config.toml
tokenizer = "char"
text_encoder_bias = "none"
text_encoder_parallel_block = false
text_encoder_positions = "sincos"
residual_init = "zero_last"
lr = 0.0017
grad_clip = 1.0
batch_size = 128
Rows from block 2 of the denoiser, named by matrix and row number. Rows with one number belong to one attention dimension. Each number is 200 + 40 x the weight over the matrix's rms, rounded and kept within 0 to 999. All counts start at 0.
# q: attention query (model.blocks.2.attn.q.weight, 256x256), inputs 128-255
# k: attention key (model.blocks.2.attn.k.weight, 256x256), inputs 128-255
q.200,308,155,175,164,194,175,212,194,229,179,270,192,222,173,194,239,196,209,216,187,159,218,173,189,181,218,185,208,146,202,209,232,214,204,202,146,162,226,229,155,201,241,162,196,78,203,190,176,236,214,165,207,191,230,219,204,147,195,197,95,211,179,201,172,158,216,201,225,207,206,222,191,158,211,165,198,173,195,199,107,169,196,198,241,206,184,236,142,180,161,151,154,213,193,204,220,168,194,143,230,176,181,244,191,189,205,207,186,263,183,212,195,163,199,263,184,202,190,206,245,213,197,259,151,145,208,158,235
q.201,154,242,149,153,236,158,206,253,158,187,266,221,244,210,193,156,194,189,187,189,241,180,233,244,222,208,174,196,277,234,201,146,156,193,222,202,124,242,189,135,199,225,156,178,181,138,151,148,170,160,183,183,208,152,185,217,153,150,179,183,232,207,233,162,115,131,257,121,194,195,198,163,294,204,188,205,223,220,211,233,167,155,181,195,147,191,215,129,126,262,144,267,229,151,213,193,183,169,196,213,176,254,199,258,177,192,274,183,238,231,213,181,166,220,185,240,196,223,207,239,227,225,177,186,190,257,285,252
q.202,199,191,217,183,140,201,188,219,197,265,208,224,210,153,226,250,181,174,199,188,166,274,208,205,167,185,176,152,184,199,208,188,206,196,209,214,261,160,231,194,222,198,185,252,238,205,121,198,215,181,178,224,237,204,194,277,205,187,170,178,203,190,207,184,130,237,187,218,131,239,201,156,105,223,169,202,174,193,244,48,179,214,224,229,218,204,272,233,197,148,236,267,120,244,211,152,145,175,288,186,214,199,197,202,192,229,162,173,152,247,154,192,219,199,190,202,165,237,242,174,252,175,256,193,211,172,235,285
q.203,168,173,218,234,229,153,170,224,219,203,266,194,194,226,222,148,146,188,211,165,220,171,177,211,247,153,292,259,194,204,217,194,209,210,211,224,179,141,178,185,200,137,151,234,213,205,150,193,266,150,182,160,161,132,218,154,221,188,206,215,190,207,206,231,160,253,250,218,152,182,179,204,177,207,278,204,165,172,174,192,205,189,202,180,172,217,194,192,194,157,187,218,188,190,182,140,187,189,149,218,208,160,260,237,138,186,237,196,226,176,197,221,213,191,160,200,212,237,179,150,195,173,190,225,224,231,209,193
q.204,230,182,242,172,231,168,198,205,176,175,173,198,194,218,161,182,228,194,186,170,158,218,178,155,237,225,161,208,202,219,192,210,191,165,188,128,165,245,262,180,148,180,222,186,188,209,192,248,120,204,229,224,175,270,190,211,209,188,214,171,180,206,192,148,246,78,179,182,214,173,263,200,228,225,130,217,190,254,194,205,233,202,155,225,237,175,219,176,179,245,190,224,258,191,186,197,181,189,267,200,174,184,206,193,199,177,257,183,183,241,137,191,161,222,148,200,209,212,197,135,195,186,181,204,231,168,205,189
q.205,223,249,197,168,152,213,238,234,236,286,180,183,225,188,195,236,162,170,205,200,140,215,213,217,170,149,236,236,264,264,224,204,259,228,217,156,145,189,183,191,103,205,198,202,187,205,175,187,224,197,193,122,248,173,191,200,172,164,195,206,234,188,165,212,211,303,194,212,194,225,241,181,187,173,220,206,217,149,231,169,204,207,234,209,181,192,193,239,158,203,263,175,222,202,216,234,230,212,280,195,230,243,215,167,213,183,195,196,222,163,180,221,196,184,234,205,218,260,218,192,193,189,179,242,240,192,190,195
q.206,226,182,255,190,190,172,170,267,243,264,200,256,180,191,202,232,163,193,180,158,176,244,214,180,161,184,201,169,136,243,203,249,205,290,223,112,195,197,225,151,166,185,205,306,184,169,198,161,196,128,126,175,284,172,224,269,220,197,221,218,177,188,262,248,171,215,201,219,107,181,244,178,174,217,225,188,250,215,292,243,208,237,178,195,228,243,232,218,89,152,331,270,144,257,262,246,182,151,195,101,215,196,234,230,174,147,202,100,161,213,143,177,265,199,104,187,235,180,226,169,168,194,183,330,197,203,203,207
q.207,294,200,225,226,99,227,165,262,225,196,108,212,222,204,249,162,244,211,236,228,256,215,218,175,167,144,247,193,132,269,122,199,117,242,211,206,179,148,148,186,106,117,215,174,238,253,164,214,204,240,199,146,172,138,246,131,288,219,147,176,259,273,236,209,220,219,194,228,155,199,209,181,233,160,184,152,183,143,223,214,210,170,154,93,177,284,161,213,308,86,164,184,204,248,189,135,194,250,175,271,143,147,190,258,110,245,258,180,339,160,294,217,217,240,188,175,311,234,155,164,150,226,181,293,216,184,174,164
q.208,178,163,214,181,218,226,177,190,162,197,202,193,258,167,216,213,231,156,173,280,169,216,220,217,191,223,189,172,197,154,236,177,230,216,205,194,254,196,185,205,231,209,181,192,227,184,211,181,272,168,201,256,221,182,91,223,220,207,167,226,205,203,204,116,167,253,227,193,220,167,201,189,180,197,179,194,184,260,166,161,181,165,216,229,173,199,225,236,192,183,210,243,149,158,207,257,201,174,268,182,183,227,179,212,244,222,193,193,132,215,171,189,216,205,225,217,167,230,220,261,197,169,192,246,213,226,231,260
q.209,183,195,203,235,243,230,169,195,206,191,142,186,167,188,234,318,135,166,201,216,147,161,219,139,156,136,144,167,159,147,185,182,220,165,152,188,259,166,169,234,309,182,277,163,156,167,272,206,175,211,169,322,217,252,231,188,212,251,243,207,201,196,147,230,293,210,148,136,156,186,240,148,144,182,156,232,197,181,244,236,183,193,174,226,233,189,262,260,248,176,163,168,121,176,187,173,188,254,136,168,218,231,188,167,240,169,148,193,146,237,177,250,179,174,244,212,156,188,237,147,192,146,157,192,243,209,207,176
q.210,176,198,153,136,195,139,306,249,167,216,279,267,221,266,138,147,317,243,199,229,299,180,225,289,177,321,187,186,231,291,136,172,142,232,197,211,105,277,234,150,92,333,167,153,196,174,100,166,200,186,126,159,219,146,164,232,98,120,113,160,272,169,330,215,154,217,226,171,273,181,191,197,190,244,152,106,211,201,173,203,232,208,189,178,143,238,160,80,173,321,203,309,294,180,264,284,185,109,284,247,145,219,159,221,176,228,281,224,284,211,245,129,217,221,195,188,228,221,146,239,218,269,160,246,162,221,195,211
q.211,148,196,216,222,267,182,215,212,179,138,153,171,199,214,184,62,135,159,181,228,185,203,216,191,275,123,197,166,188,118,226,231,153,190,188,213,201,129,155,255,227,161,90,191,213,178,210,211,253,173,201,131,243,191,168,175,185,212,264,208,179,191,192,175,198,256,248,141,108,160,179,142,192,183,221,276,202,218,303,177,188,242,169,145,226,305,125,255,168,187,199,159,157,221,259,128,193,197,163,135,232,167,208,224,185,159,157,176,169,288,156,213,202,239,189,212,163,163,204,241,233,169,217,139,272,242,281,184
q.212,331,179,183,221,228,156,192,200,213,175,188,210,215,187,203,140,223,222,197,191,199,223,160,128,238,154,187,196,182,199,183,214,217,236,185,177,225,202,224,209,206,160,186,171,191,214,187,184,262,166,184,193,193,207,210,180,238,209,259,171,178,230,182,189,137,133,244,177,185,187,178,170,279,180,246,187,201,202,171,324,189,169,179,168,179,189,172,222,204,149,121,185,195,182,183,209,202,159,157,193,178,155,226,198,261,198,189,186,166,240,187,146,247,222,204,197,191,210,177,190,204,175,169,167,190,193,232,164
q.213,259,134,287,259,141,254,204,110,238,177,231,194,204,208,190,203,134,209,131,230,237,248,175,190,189,183,274,247,212,128,278,259,283,193,276,183,271,211,260,190,179,102,185,313,212,251,207,191,243,176,282,127,184,213,174,187,296,168,200,223,113,235,218,221,153,287,214,301,193,198,199,282,179,183,198,205,238,196,140,175,77,216,237,184,160,148,200,248,186,116,286,201,173,259,174,190,202,193,191,189,220,238,184,176,180,215,144,211,125,129,178,224,311,157,197,214,234,147,167,207,236,193,169,238,143,134,168,212
q.214,147,173,242,260,187,201,197,142,207,247,169,140,189,188,204,185,172,198,209,170,144,219,106,140,178,107,189,221,216,58,271,199,291,145,165,186,318,101,210,257,298,112,174,241,182,284,249,207,223,223,290,237,211,249,203,148,287,187,216,171,110,224,101,180,276,176,191,197,132,174,164,215,210,143,247,267,193,241,199,227,194,200,184,174,155,162,161,329,152,77,113,114,134,144,190,143,213,185,205,146,185,185,249,168,252,155,127,206,127,194,125,222,268,193,185,228,177,200,220,253,206,109,231,144,200,232,228,185
q.215,100,173,251,174,148,160,213,131,194,211,280,183,220,202,207,260,183,220,207,208,168,188,131,189,206,257,245,179,257,162,245,235,221,182,243,157,225,198,261,228,204,239,150,230,237,211,161,176,285,193,185,300,187,234,118,269,199,195,190,250,102,156,211,176,177,382,230,290,227,212,169,294,125,177,178,237,247,225,197,106,183,216,155,180,185,182,251,245,195,212,199,213,148,227,211,247,172,158,240,116,244,193,214,162,233,154,182,194,95,181,158,199,204,199,141,165,127,206,235,335,215,239,230,195,192,291,224,241
q.216,112,195,214,204,186,188,202,205,188,182,214,150,173,209,221,241,171,191,208,185,207,125,217,266,222,141,157,193,209,201,169,201,197,172,244,147,203,172,179,181,200,226,166,259,203,207,187,187,152,195,168,216,188,203,225,220,181,166,185,188,199,233,206,197,289,175,199,205,213,206,244,184,255,191,207,208,262,211,206,153,222,180,205,156,176,200,201,205,103,201,159,264,192,180,288,233,183,222,187,137,184,233,194,201,144,153,239,171,172,223,195,171,177,257,141,227,225,208,218,205,206,239,214,191,198,263,185,256
q.217,103,188,206,181,191,166,217,157,226,206,215,191,140,245,228,192,238,167,203,164,214,183,141,281,264,171,209,213,197,160,223,206,268,199,216,221,256,142,195,214,258,186,206,221,160,209,191,214,142,207,201,177,197,195,218,195,185,253,252,163,203,200,242,269,244,413,167,266,195,149,215,251,124,168,220,150,223,145,140,197,204,170,133,131,158,242,140,189,205,215,192,210,192,182,243,247,237,158,253,143,181,183,173,201,211,113,168,192,193,136,144,206,239,196,177,174,215,179,138,274,155,166,138,287,197,257,216,151
q.218,171,170,220,192,195,190,154,160,212,243,236,181,195,238,228,178,167,193,206,201,211,158,202,265,172,181,194,210,162,219,193,171,232,183,236,139,218,175,194,167,202,238,165,218,203,221,144,194,188,185,180,240,163,173,154,226,180,214,198,163,193,177,205,236,277,317,262,220,214,167,234,212,202,215,260,142,190,217,163,195,267,176,288,196,181,214,179,209,165,192,173,202,209,194,187,238,159,223,166,206,230,207,214,200,183,181,198,214,178,198,200,213,200,253,184,169,193,246,182,232,152,176,253,174,176,247,162,151
q.219,223,207,156,220,156,224,86,205,242,195,220,156,199,134,251,237,210,185,234,140,165,187,179,191,222,223,260,198,206,213,199,173,231,186,225,217,198,230,239,177,206,211,254,157,209,219,211,239,173,250,220,226,103,244,252,240,226,273,221,197,186,195,171,191,169,217,203,294,269,220,207,250,210,211,230,190,213,172,148,242,248,137,218,281,228,104,246,195,238,163,183,151,207,201,91,166,211,278,189,279,209,193,209,141,214,253,222,226,221,109,236,214,105,200,208,189,150,234,205,181,155,234,260,190,155,104,140,210
q.220,273,173,259,188,188,228,177,188,191,210,188,193,209,183,219,165,253,177,186,220,195,255,188,201,256,212,196,179,203,177,234,228,259,234,218,187,260,228,199,219,175,156,128,280,248,249,172,210,151,171,258,123,227,214,152,205,256,194,182,152,180,201,208,173,209,79,203,193,188,198,171,248,308,218,180,201,189,246,204,133,182,202,234,209,173,186,174,261,213,198,198,240,190,232,196,209,196,119,264,150,182,215,164,215,181,168,202,173,129,251,169,196,271,226,158,199,195,196,233,220,197,172,250,162,188,208,234,217
q.221,152,198,232,171,232,155,307,198,170,210,186,239,184,281,180,181,188,219,193,220,231,197,194,194,179,164,138,216,202,186,191,199,178,216,168,204,203,166,146,246,204,184,166,239,198,196,158,164,226,150,173,214,298,153,156,145,167,128,196,178,201,228,210,230,227,207,230,89,134,188,189,154,202,167,175,215,190,222,252,218,153,258,167,112,157,290,193,208,176,231,172,240,184,175,299,214,170,124,185,114,206,198,215,250,199,138,203,173,188,300,156,187,277,200,191,209,250,187,209,206,257,149,113,208,250,313,282,190
q.222,235,172,199,162,158,193,215,266,193,171,209,216,203,170,228,128,193,206,180,172,189,226,210,182,121,199,209,215,74,226,130,254,193,273,200,222,229,187,192,169,92,190,227,181,129,272,217,224,212,180,172,177,225,205,247,215,168,230,213,165,255,221,204,260,233,122,145,223,204,183,213,172,147,195,146,225,231,187,227,291,183,228,157,180,233,197,165,135,169,215,250,213,259,213,198,212,179,173,225,247,178,190,239,221,141,190,243,171,277,240,198,217,214,206,207,227,244,153,181,183,219,229,208,248,176,127,168,165
q.223,278,111,298,280,112,274,212,93,222,199,238,190,208,181,166,170,144,220,95,231,248,241,153,213,189,182,256,250,221,108,285,262,323,182,292,178,287,215,295,178,181,104,166,315,205,278,265,179,194,184,315,154,160,218,167,186,310,165,203,245,86,253,219,214,189,173,177,328,216,190,187,305,237,180,218,202,272,209,76,170,73,178,242,168,143,85,133,254,182,112,255,204,186,187,184,225,213,197,209,207,189,259,163,168,198,230,124,227,113,81,203,214,311,158,179,228,259,138,153,217,236,182,186,205,87,134,165,228
q.224,248,219,158,164,141,164,145,245,159,190,187,184,215,204,200,0,120,226,57,122,225,254,245,218,177,178,189,205,54,245,204,138,270,166,217,255,192,308,148,191,207,171,0,145,311,151,157,138,209,82,215,0,277,198,202,210,204,154,195,157,189,309,238,167,136,255,451,172,162,247,100,215,266,200,275,206,79,7,222,118,103,207,175,247,286,147,98,205,189,299,265,170,257,250,204,39,67,310,229,264,256,210,215,155,193,332,154,240,211,195,226,209,100,196,249,236,140,258,195,123,342,209,148,172,131,0,216,227
q.225,202,232,244,240,233,236,152,191,185,172,234,196,202,197,193,298,191,228,227,210,187,227,223,219,145,207,191,239,199,221,223,196,169,207,217,171,207,220,212,191,226,214,160,218,250,193,271,254,145,190,241,190,191,164,227,233,209,188,192,281,226,174,175,199,226,140,95,254,182,195,136,168,209,211,254,235,133,229,236,119,219,226,219,162,226,247,158,175,258,152,316,223,193,168,180,255,265,222,155,139,254,247,203,210,220,188,213,149,187,252,221,252,250,244,180,206,161,220,225,212,134,225,305,220,230,225,133,238
q.226,258,154,188,207,215,180,207,232,210,151,230,195,195,169,221,224,184,184,196,205,153,206,202,210,170,191,195,228,213,209,199,204,229,202,235,210,232,194,179,190,200,184,155,215,183,180,209,212,182,188,205,175,192,201,166,229,150,188,224,161,200,207,232,212,260,214,236,223,211,163,126,183,193,173,207,172,208,243,209,106,170,183,225,213,190,229,219,177,192,198,220,212,172,191,207,222,193,182,180,147,203,194,197,200,191,189,215,160,191,229,187,206,212,200,217,201,211,175,228,228,226,215,230,191,195,240,179,254
k.200,213,169,204,192,235,156,239,179,203,192,231,187,211,184,133,200,188,209,140,249,168,237,213,156,182,194,224,106,262,150,183,220,190,187,200,158,260,186,256,194,145,227,186,169,167,264,249,126,228,114,226,210,245,200,206,227,206,166,206,191,245,169,225,177,219,282,198,211,183,203,196,246,161,208,166,240,265,250,211,135,194,224,168,222,180,183,212,219,165,224,250,191,229,245,238,156,163,189,148,177,200,205,224,161,199,203,168,180,202,175,198,194,187,191,235,175,219,176,190,143,219,221,246,184,215,202,195,238
k.201,199,158,223,207,166,213,214,191,199,149,273,148,218,188,197,195,230,242,197,154,151,160,214,217,203,212,237,132,249,168,229,195,252,195,229,221,261,201,159,221,200,175,166,205,163,198,168,134,89,164,237,147,197,183,163,177,231,203,247,183,212,235,225,82,176,206,262,242,140,191,220,252,288,185,177,207,250,182,149,216,148,181,148,194,184,187,181,220,172,180,127,199,208,167,230,208,195,180,138,234,167,198,219,220,203,186,134,175,213,167,196,229,173,172,179,184,169,230,171,260,200,149,172,196,228,236,182,213
k.202,189,202,210,194,241,209,200,174,213,245,225,229,229,223,185,167,191,212,174,213,216,183,252,202,197,243,258,259,210,197,209,241,235,186,200,272,194,215,181,156,269,204,186,175,200,159,193,193,243,192,172,201,160,170,174,159,231,161,181,214,179,197,218,252,153,219,187,164,180,155,216,196,161,213,177,189,200,187,214,106,144,169,172,210,196,206,225,139,188,230,206,203,221,154,200,125,177,175,248,210,160,203,172,204,173,201,168,207,194,159,202,166,200,185,194,208,203,209,195,215,170,236,217,176,171,188,148,204
k.203,224,193,209,246,137,194,195,203,201,195,213,222,192,214,206,205,182,196,211,200,208,239,137,239,212,176,190,194,195,172,174,177,206,199,217,247,205,231,227,171,176,156,170,217,227,212,190,178,252,174,200,164,198,189,237,235,163,223,263,199,201,194,176,244,188,185,266,194,142,224,162,213,192,190,223,192,209,189,200,219,176,192,204,168,180,184,162,174,182,181,163,216,187,141,169,197,195,186,188,215,243,161,194,259,164,183,187,182,219,180,197,246,195,190,185,219,224,233,223,182,166,190,212,208,205,264,183,190
k.204,248,191,204,175,160,192,204,204,207,149,202,184,194,192,226,198,182,196,164,212,169,238,208,227,219,180,171,116,197,181,224,212,206,220,253,122,196,218,234,213,111,178,195,163,206,237,247,203,111,181,239,168,169,169,233,223,243,207,245,187,235,264,211,231,190,90,203,233,259,207,170,223,246,196,134,205,266,185,128,222,156,204,229,200,185,171,200,241,203,181,205,173,222,207,209,220,222,204,203,200,179,177,187,196,178,194,220,210,225,179,239,195,195,213,180,188,253,235,147,78,248,141,199,183,223,156,178,134
k.205,150,205,240,246,161,237,228,172,181,226,160,207,238,196,207,246,210,169,190,216,206,172,223,215,185,130,224,218,223,175,201,232,243,195,199,183,180,132,161,159,150,179,216,169,204,235,188,231,272,230,211,148,163,182,252,160,212,191,192,155,220,226,161,166,211,238,197,212,223,223,247,178,174,225,215,217,242,194,176,211,157,156,222,203,209,150,215,185,170,188,211,171,208,188,187,177,220,201,235,228,222,198,198,232,130,228,259,201,221,216,207,241,219,232,239,204,211,215,195,195,215,161,193,200,205,209,194,213
k.206,224,173,254,165,228,227,184,231,243,212,203,258,214,175,233,208,184,196,171,224,190,218,263,242,194,259,235,213,243,187,186,209,212,234,257,178,249,183,209,221,196,175,210,229,216,179,152,190,213,160,123,178,190,128,198,241,208,172,228,199,205,185,201,323,214,161,194,186,223,159,254,170,206,236,240,196,232,178,212,182,170,193,195,217,168,163,205,192,184,225,251,202,208,135,182,163,209,203,209,188,166,208,155,200,172,206,174,184,194,174,279,168,198,170,164,203,224,219,201,253,170,185,169,226,121,189,160,172
k.207,225,247,182,186,242,220,192,222,220,208,170,223,155,194,185,180,229,152,171,162,232,212,269,302,218,189,153,198,148,248,216,193,247,210,176,226,150,142,136,210,210,168,174,181,214,166,218,223,183,274,198,156,218,204,197,145,264,204,173,174,229,269,207,250,184,186,196,223,183,175,227,208,205,206,180,204,229,181,177,204,182,188,248,172,169,177,174,169,226,197,182,203,260,161,225,203,227,232,179,178,213,188,184,211,192,240,198,229,255,216,226,181,148,128,226,200,252,222,204,206,188,147,193,220,185,188,149,196
k.208,203,178,202,213,203,212,182,193,183,224,267,173,206,156,223,216,214,199,192,190,213,152,198,165,199,224,220,207,198,240,182,193,194,215,169,212,263,251,223,177,266,211,210,201,190,195,174,222,207,202,187,211,169,179,193,220,186,246,187,230,193,166,200,262,172,202,209,233,190,177,143,142,223,186,215,177,194,165,264,166,197,198,164,218,178,234,228,209,210,198,201,206,150,229,181,205,204,188,186,226,170,170,217,156,239,223,168,201,165,204,229,195,217,206,197,177,181,143,188,233,206,207,184,177,194,184,191,250
k.209,199,221,195,216,193,199,164,197,172,176,166,226,183,145,240,255,165,173,195,168,172,231,148,169,180,228,202,227,200,177,157,209,193,189,190,129,232,178,217,172,263,217,314,178,175,275,256,250,179,229,168,356,153,212,210,248,209,239,170,200,118,187,150,231,243,191,130,157,262,212,242,169,185,154,108,210,233,203,183,198,201,173,140,248,240,157,277,133,255,202,185,161,161,226,176,222,181,214,164,239,245,197,314,220,218,191,163,211,146,228,185,168,175,190,232,211,223,135,192,191,199,261,191,180,140,157,205,132
k.210,186,131,169,136,265,192,221,248,227,206,246,152,141,216,151,134,319,237,238,185,221,56,180,146,170,264,319,154,206,234,187,202,227,196,63,222,179,329,150,281,83,286,150,192,135,224,78,165,178,259,203,136,246,208,149,126,204,196,182,27,302,214,329,158,133,209,224,232,174,199,222,277,177,236,227,110,198,158,223,210,273,301,277,241,136,171,151,237,231,226,184,283,286,194,224,198,159,172,201,207,29,198,168,78,230,271,259,226,233,173,74,192,206,155,221,188,130,170,268,192,207,133,146,259,257,202,180,233
k.211,209,250,219,198,204,193,172,177,214,145,162,202,201,173,261,117,200,181,204,163,170,235,145,155,242,206,147,242,241,221,165,203,169,200,233,339,180,229,186,195,221,177,79,211,204,186,184,208,211,167,125,74,156,248,171,217,162,222,210,243,112,215,131,180,187,246,285,199,239,215,165,177,202,159,159,243,227,164,217,216,192,178,108,160,195,227,109,185,169,196,189,170,194,214,197,255,215,204,233,195,270,210,237,231,226,178,160,151,161,230,221,182,195,242,200,207,203,156,184,189,215,245,216,172,157,203,229,168
k.212,189,217,226,190,218,226,204,219,198,222,206,173,163,126,212,193,201,150,202,169,195,213,163,186,226,224,215,247,198,212,190,223,204,200,179,145,187,231,197,159,209,197,179,190,189,198,225,181,201,225,149,175,187,187,220,178,219,205,182,113,154,204,189,186,167,108,245,217,195,206,158,193,268,191,247,172,229,188,237,295,228,211,225,242,173,171,153,196,202,244,204,229,204,210,216,251,214,183,168,205,214,213,203,197,179,214,184,165,161,180,207,142,152,163,210,207,231,159,250,227,146,220,205,161,180,204,192,189
k.213,258,249,196,204,118,280,193,254,165,176,122,207,197,244,219,163,73,258,131,223,201,182,331,303,190,171,121,272,167,262,234,176,220,135,233,217,169,191,212,180,224,153,171,168,224,175,127,195,276,254,271,49,172,153,171,243,308,169,251,269,210,252,203,191,163,282,228,190,188,198,217,120,125,204,290,152,151,165,154,167,141,192,294,196,191,154,183,181,208,209,316,251,233,166,183,205,190,308,279,207,281,188,108,199,200,251,261,235,189,262,202,177,164,256,238,276,206,294,195,178,184,162,139,246,220,144,198,226
k.214,164,272,210,303,164,168,257,183,174,296,149,231,252,182,195,186,176,239,246,166,206,285,146,257,151,170,124,273,261,208,222,211,152,172,178,99,157,113,255,109,247,147,161,170,210,209,221,216,232,229,252,201,183,169,224,228,234,167,165,145,139,183,100,162,195,164,219,137,245,215,155,108,172,177,127,231,200,247,179,269,221,144,173,180,180,182,147,163,168,189,108,155,132,241,186,154,198,170,259,186,239,134,179,267,178,128,199,173,172,246,271,200,198,212,173,243,238,237,162,246,199,235,238,201,171,245,221,140
k.215,146,264,146,175,151,181,229,228,201,215,190,204,188,242,187,219,170,197,238,166,186,197,209,241,169,208,190,247,220,277,197,187,202,164,184,110,149,240,170,272,224,182,187,167,218,156,192,244,173,214,269,176,140,181,188,213,183,237,200,225,197,210,171,187,162,285,209,217,240,203,154,141,186,203,181,207,143,184,249,107,238,207,190,190,189,204,233,189,204,215,193,157,201,230,197,243,232,176,203,163,187,158,225,246,208,167,250,236,191,270,241,203,208,216,132,218,166,207,177,293,188,173,173,225,203,231,163,162
k.216,204,216,180,223,238,202,176,181,216,169,184,216,205,230,216,225,207,219,224,163,202,234,209,198,211,147,211,192,253,221,175,211,182,189,225,168,207,196,170,203,184,188,167,225,200,226,190,97,136,198,215,166,225,184,237,195,222,210,235,209,198,202,215,204,304,166,200,224,204,142,198,227,270,205,138,266,180,182,155,187,144,228,151,183,162,219,186,178,160,206,152,167,259,231,209,197,206,184,141,193,217,169,247,234,218,179,206,201,235,231,215,195,264,205,155,177,194,178,156,181,224,264,196,209,227,224,165,192
k.217,154,188,212,186,192,163,198,230,235,214,170,244,208,253,220,238,213,240,233,150,168,187,188,217,223,221,202,255,175,220,165,224,240,237,204,247,150,192,198,165,219,135,185,193,159,190,154,223,163,216,181,222,214,175,201,173,215,229,249,97,150,254,195,316,162,349,183,186,190,183,142,216,131,216,221,196,208,156,206,230,197,194,171,225,180,205,177,149,226,213,202,179,198,217,217,211,227,178,243,183,188,185,233,251,154,135,238,207,190,222,193,223,219,181,179,232,213,236,204,185,180,211,193,196,171,246,149,172
k.218,185,221,193,201,182,229,167,199,233,207,171,206,191,185,184,185,189,206,187,250,204,168,204,218,184,146,176,213,180,193,215,200,167,200,189,167,198,197,189,175,208,191,186,252,243,199,225,217,204,191,204,217,243,193,229,202,199,201,203,185,190,182,197,268,267,200,207,185,171,172,204,204,214,190,222,200,204,221,181,204,252,225,188,190,214,199,172,188,216,160,166,222,203,197,216,206,181,204,120,178,202,172,171,225,240,177,225,218,225,191,169,209,219,201,212,182,209,205,208,182,173,210,214,200,223,241,202,213
k.219,194,165,220,225,142,240,203,204,194,203,252,172,254,220,177,273,219,123,169,254,260,143,248,212,228,155,218,185,217,221,206,188,218,214,193,128,160,171,215,184,189,211,260,197,270,160,326,252,155,111,260,297,229,173,229,206,161,167,115,243,237,152,220,211,194,232,185,232,201,174,196,187,186,238,224,206,162,267,233,276,201,177,239,158,264,228,268,181,98,232,194,175,122,223,172,161,248,188,141,204,157,230,175,204,142,208,231,191,208,221,207,268,242,226,190,187,165,238,208,167,197,187,286,194,226,199,205,234
k.220,207,193,204,221,216,198,174,187,217,200,202,177,190,211,180,198,237,189,197,192,217,217,203,272,240,195,206,232,157,152,189,255,215,166,181,173,199,186,220,199,212,193,144,229,207,215,181,236,211,193,193,85,189,219,179,219,206,238,197,162,244,179,205,177,111,140,225,215,220,184,123,179,251,212,202,180,195,203,183,116,191,219,165,192,227,185,186,205,216,185,175,219,220,200,185,159,205,188,235,245,186,214,213,197,194,220,166,194,234,129,204,178,193,216,171,199,208,194,168,238,192,201,208,192,182,172,238,198
k.221,211,272,154,178,263,153,205,177,215,216,152,230,166,218,224,142,178,256,277,91,111,264,115,188,191,220,189,240,206,181,168,205,177,175,199,266,236,233,181,223,217,194,179,198,143,267,46,146,248,298,132,138,202,205,183,177,232,237,256,75,167,231,160,189,216,208,281,153,194,226,210,236,199,137,163,191,241,167,169,202,200,262,142,237,121,188,178,204,283,198,120,217,284,218,212,231,113,202,229,185,262,148,246,203,246,171,169,199,203,184,198,134,163,149,228,210,236,143,208,193,198,236,93,212,183,242,202,130
k.222,230,205,194,173,234,194,201,213,165,159,226,169,204,204,205,158,214,192,196,229,194,262,181,168,164,189,215,153,142,208,173,177,188,191,208,265,203,211,224,227,168,182,196,193,131,186,198,220,238,207,194,133,186,222,168,198,183,212,253,172,272,224,193,209,123,187,179,221,256,199,231,220,135,213,154,233,207,211,162,265,174,192,197,208,263,164,177,221,192,221,204,177,235,179,176,138,211,215,208,235,198,223,204,163,191,250,227,191,276,161,212,191,187,188,223,180,226,217,159,205,207,173,226,225,228,157,207,199
k.223,206,230,192,264,116,317,178,292,157,277,132,174,258,242,216,138,72,245,159,197,236,217,374,324,152,135,101,296,182,229,262,164,240,149,222,160,157,129,180,156,246,95,131,188,161,128,180,187,197,271,327,89,225,160,199,227,324,156,282,291,214,249,198,142,171,204,153,174,156,196,213,122,202,218,301,158,96,147,150,187,180,165,349,228,164,123,112,168,241,196,296,266,209,192,168,187,222,333,258,221,261,214,87,238,225,235,285,254,206,257,194,215,168,250,165,331,190,339,210,239,168,167,174,253,251,125,201,281
k.224,77,270,228,226,251,198,251,150,228,201,228,210,289,160,236,176,214,139,214,165,184,246,213,275,221,211,236,197,213,227,247,239,181,227,215,193,211,211,193,190,190,204,206,188,204,142,140,193,189,207,193,131,217,146,133,146,209,171,166,140,278,217,210,178,307,225,200,216,253,111,273,213,222,189,212,213,228,217,197,190,235,149,187,230,121,222,203,184,233,232,159,203,203,170,191,134,227,188,232,179,168,237,149,162,187,224,206,210,213,182,242,207,176,178,289,120,195,146,194,412,189,225,210,196,222,240,185,241
k.225,268,247,197,187,154,290,131,235,202,237,106,129,176,226,257,228,126,198,209,145,218,173,264,294,243,129,164,261,212,127,208,129,240,266,242,144,146,176,97,157,218,148,209,281,244,176,226,170,274,211,158,259,239,152,251,227,183,259,216,232,211,187,216,292,290,234,57,231,261,187,159,215,170,260,275,128,183,200,149,266,231,198,287,190,180,183,158,190,199,182,210,271,239,145,208,295,316,245,280,196,209,166,137,258,180,192,271,205,156,185,174,172,181,262,172,213,177,222,271,249,105,226,255,238,280,232,167,261
k.226,232,210,233,186,135,150,188,208,201,196,230,231,197,178,168,199,211,147,186,179,168,212,124,216,225,212,209,215,179,220,206,228,213,195,201,233,244,243,231,260,183,169,181,197,154,256,152,220,190,211,191,198,175,209,150,190,155,217,196,157,172,234,235,165,149,264,232,257,208,185,204,250,221,178,239,191,160,222,165,240,170,210,176,218,224,196,202,270,157,177,203,220,181,150,199,209,182,193,232,215,207,167,189,195,230,199,164,184,208,176,244,145,217,194,201,199,189,247,174,239,235,216,226,186,191,189,178,194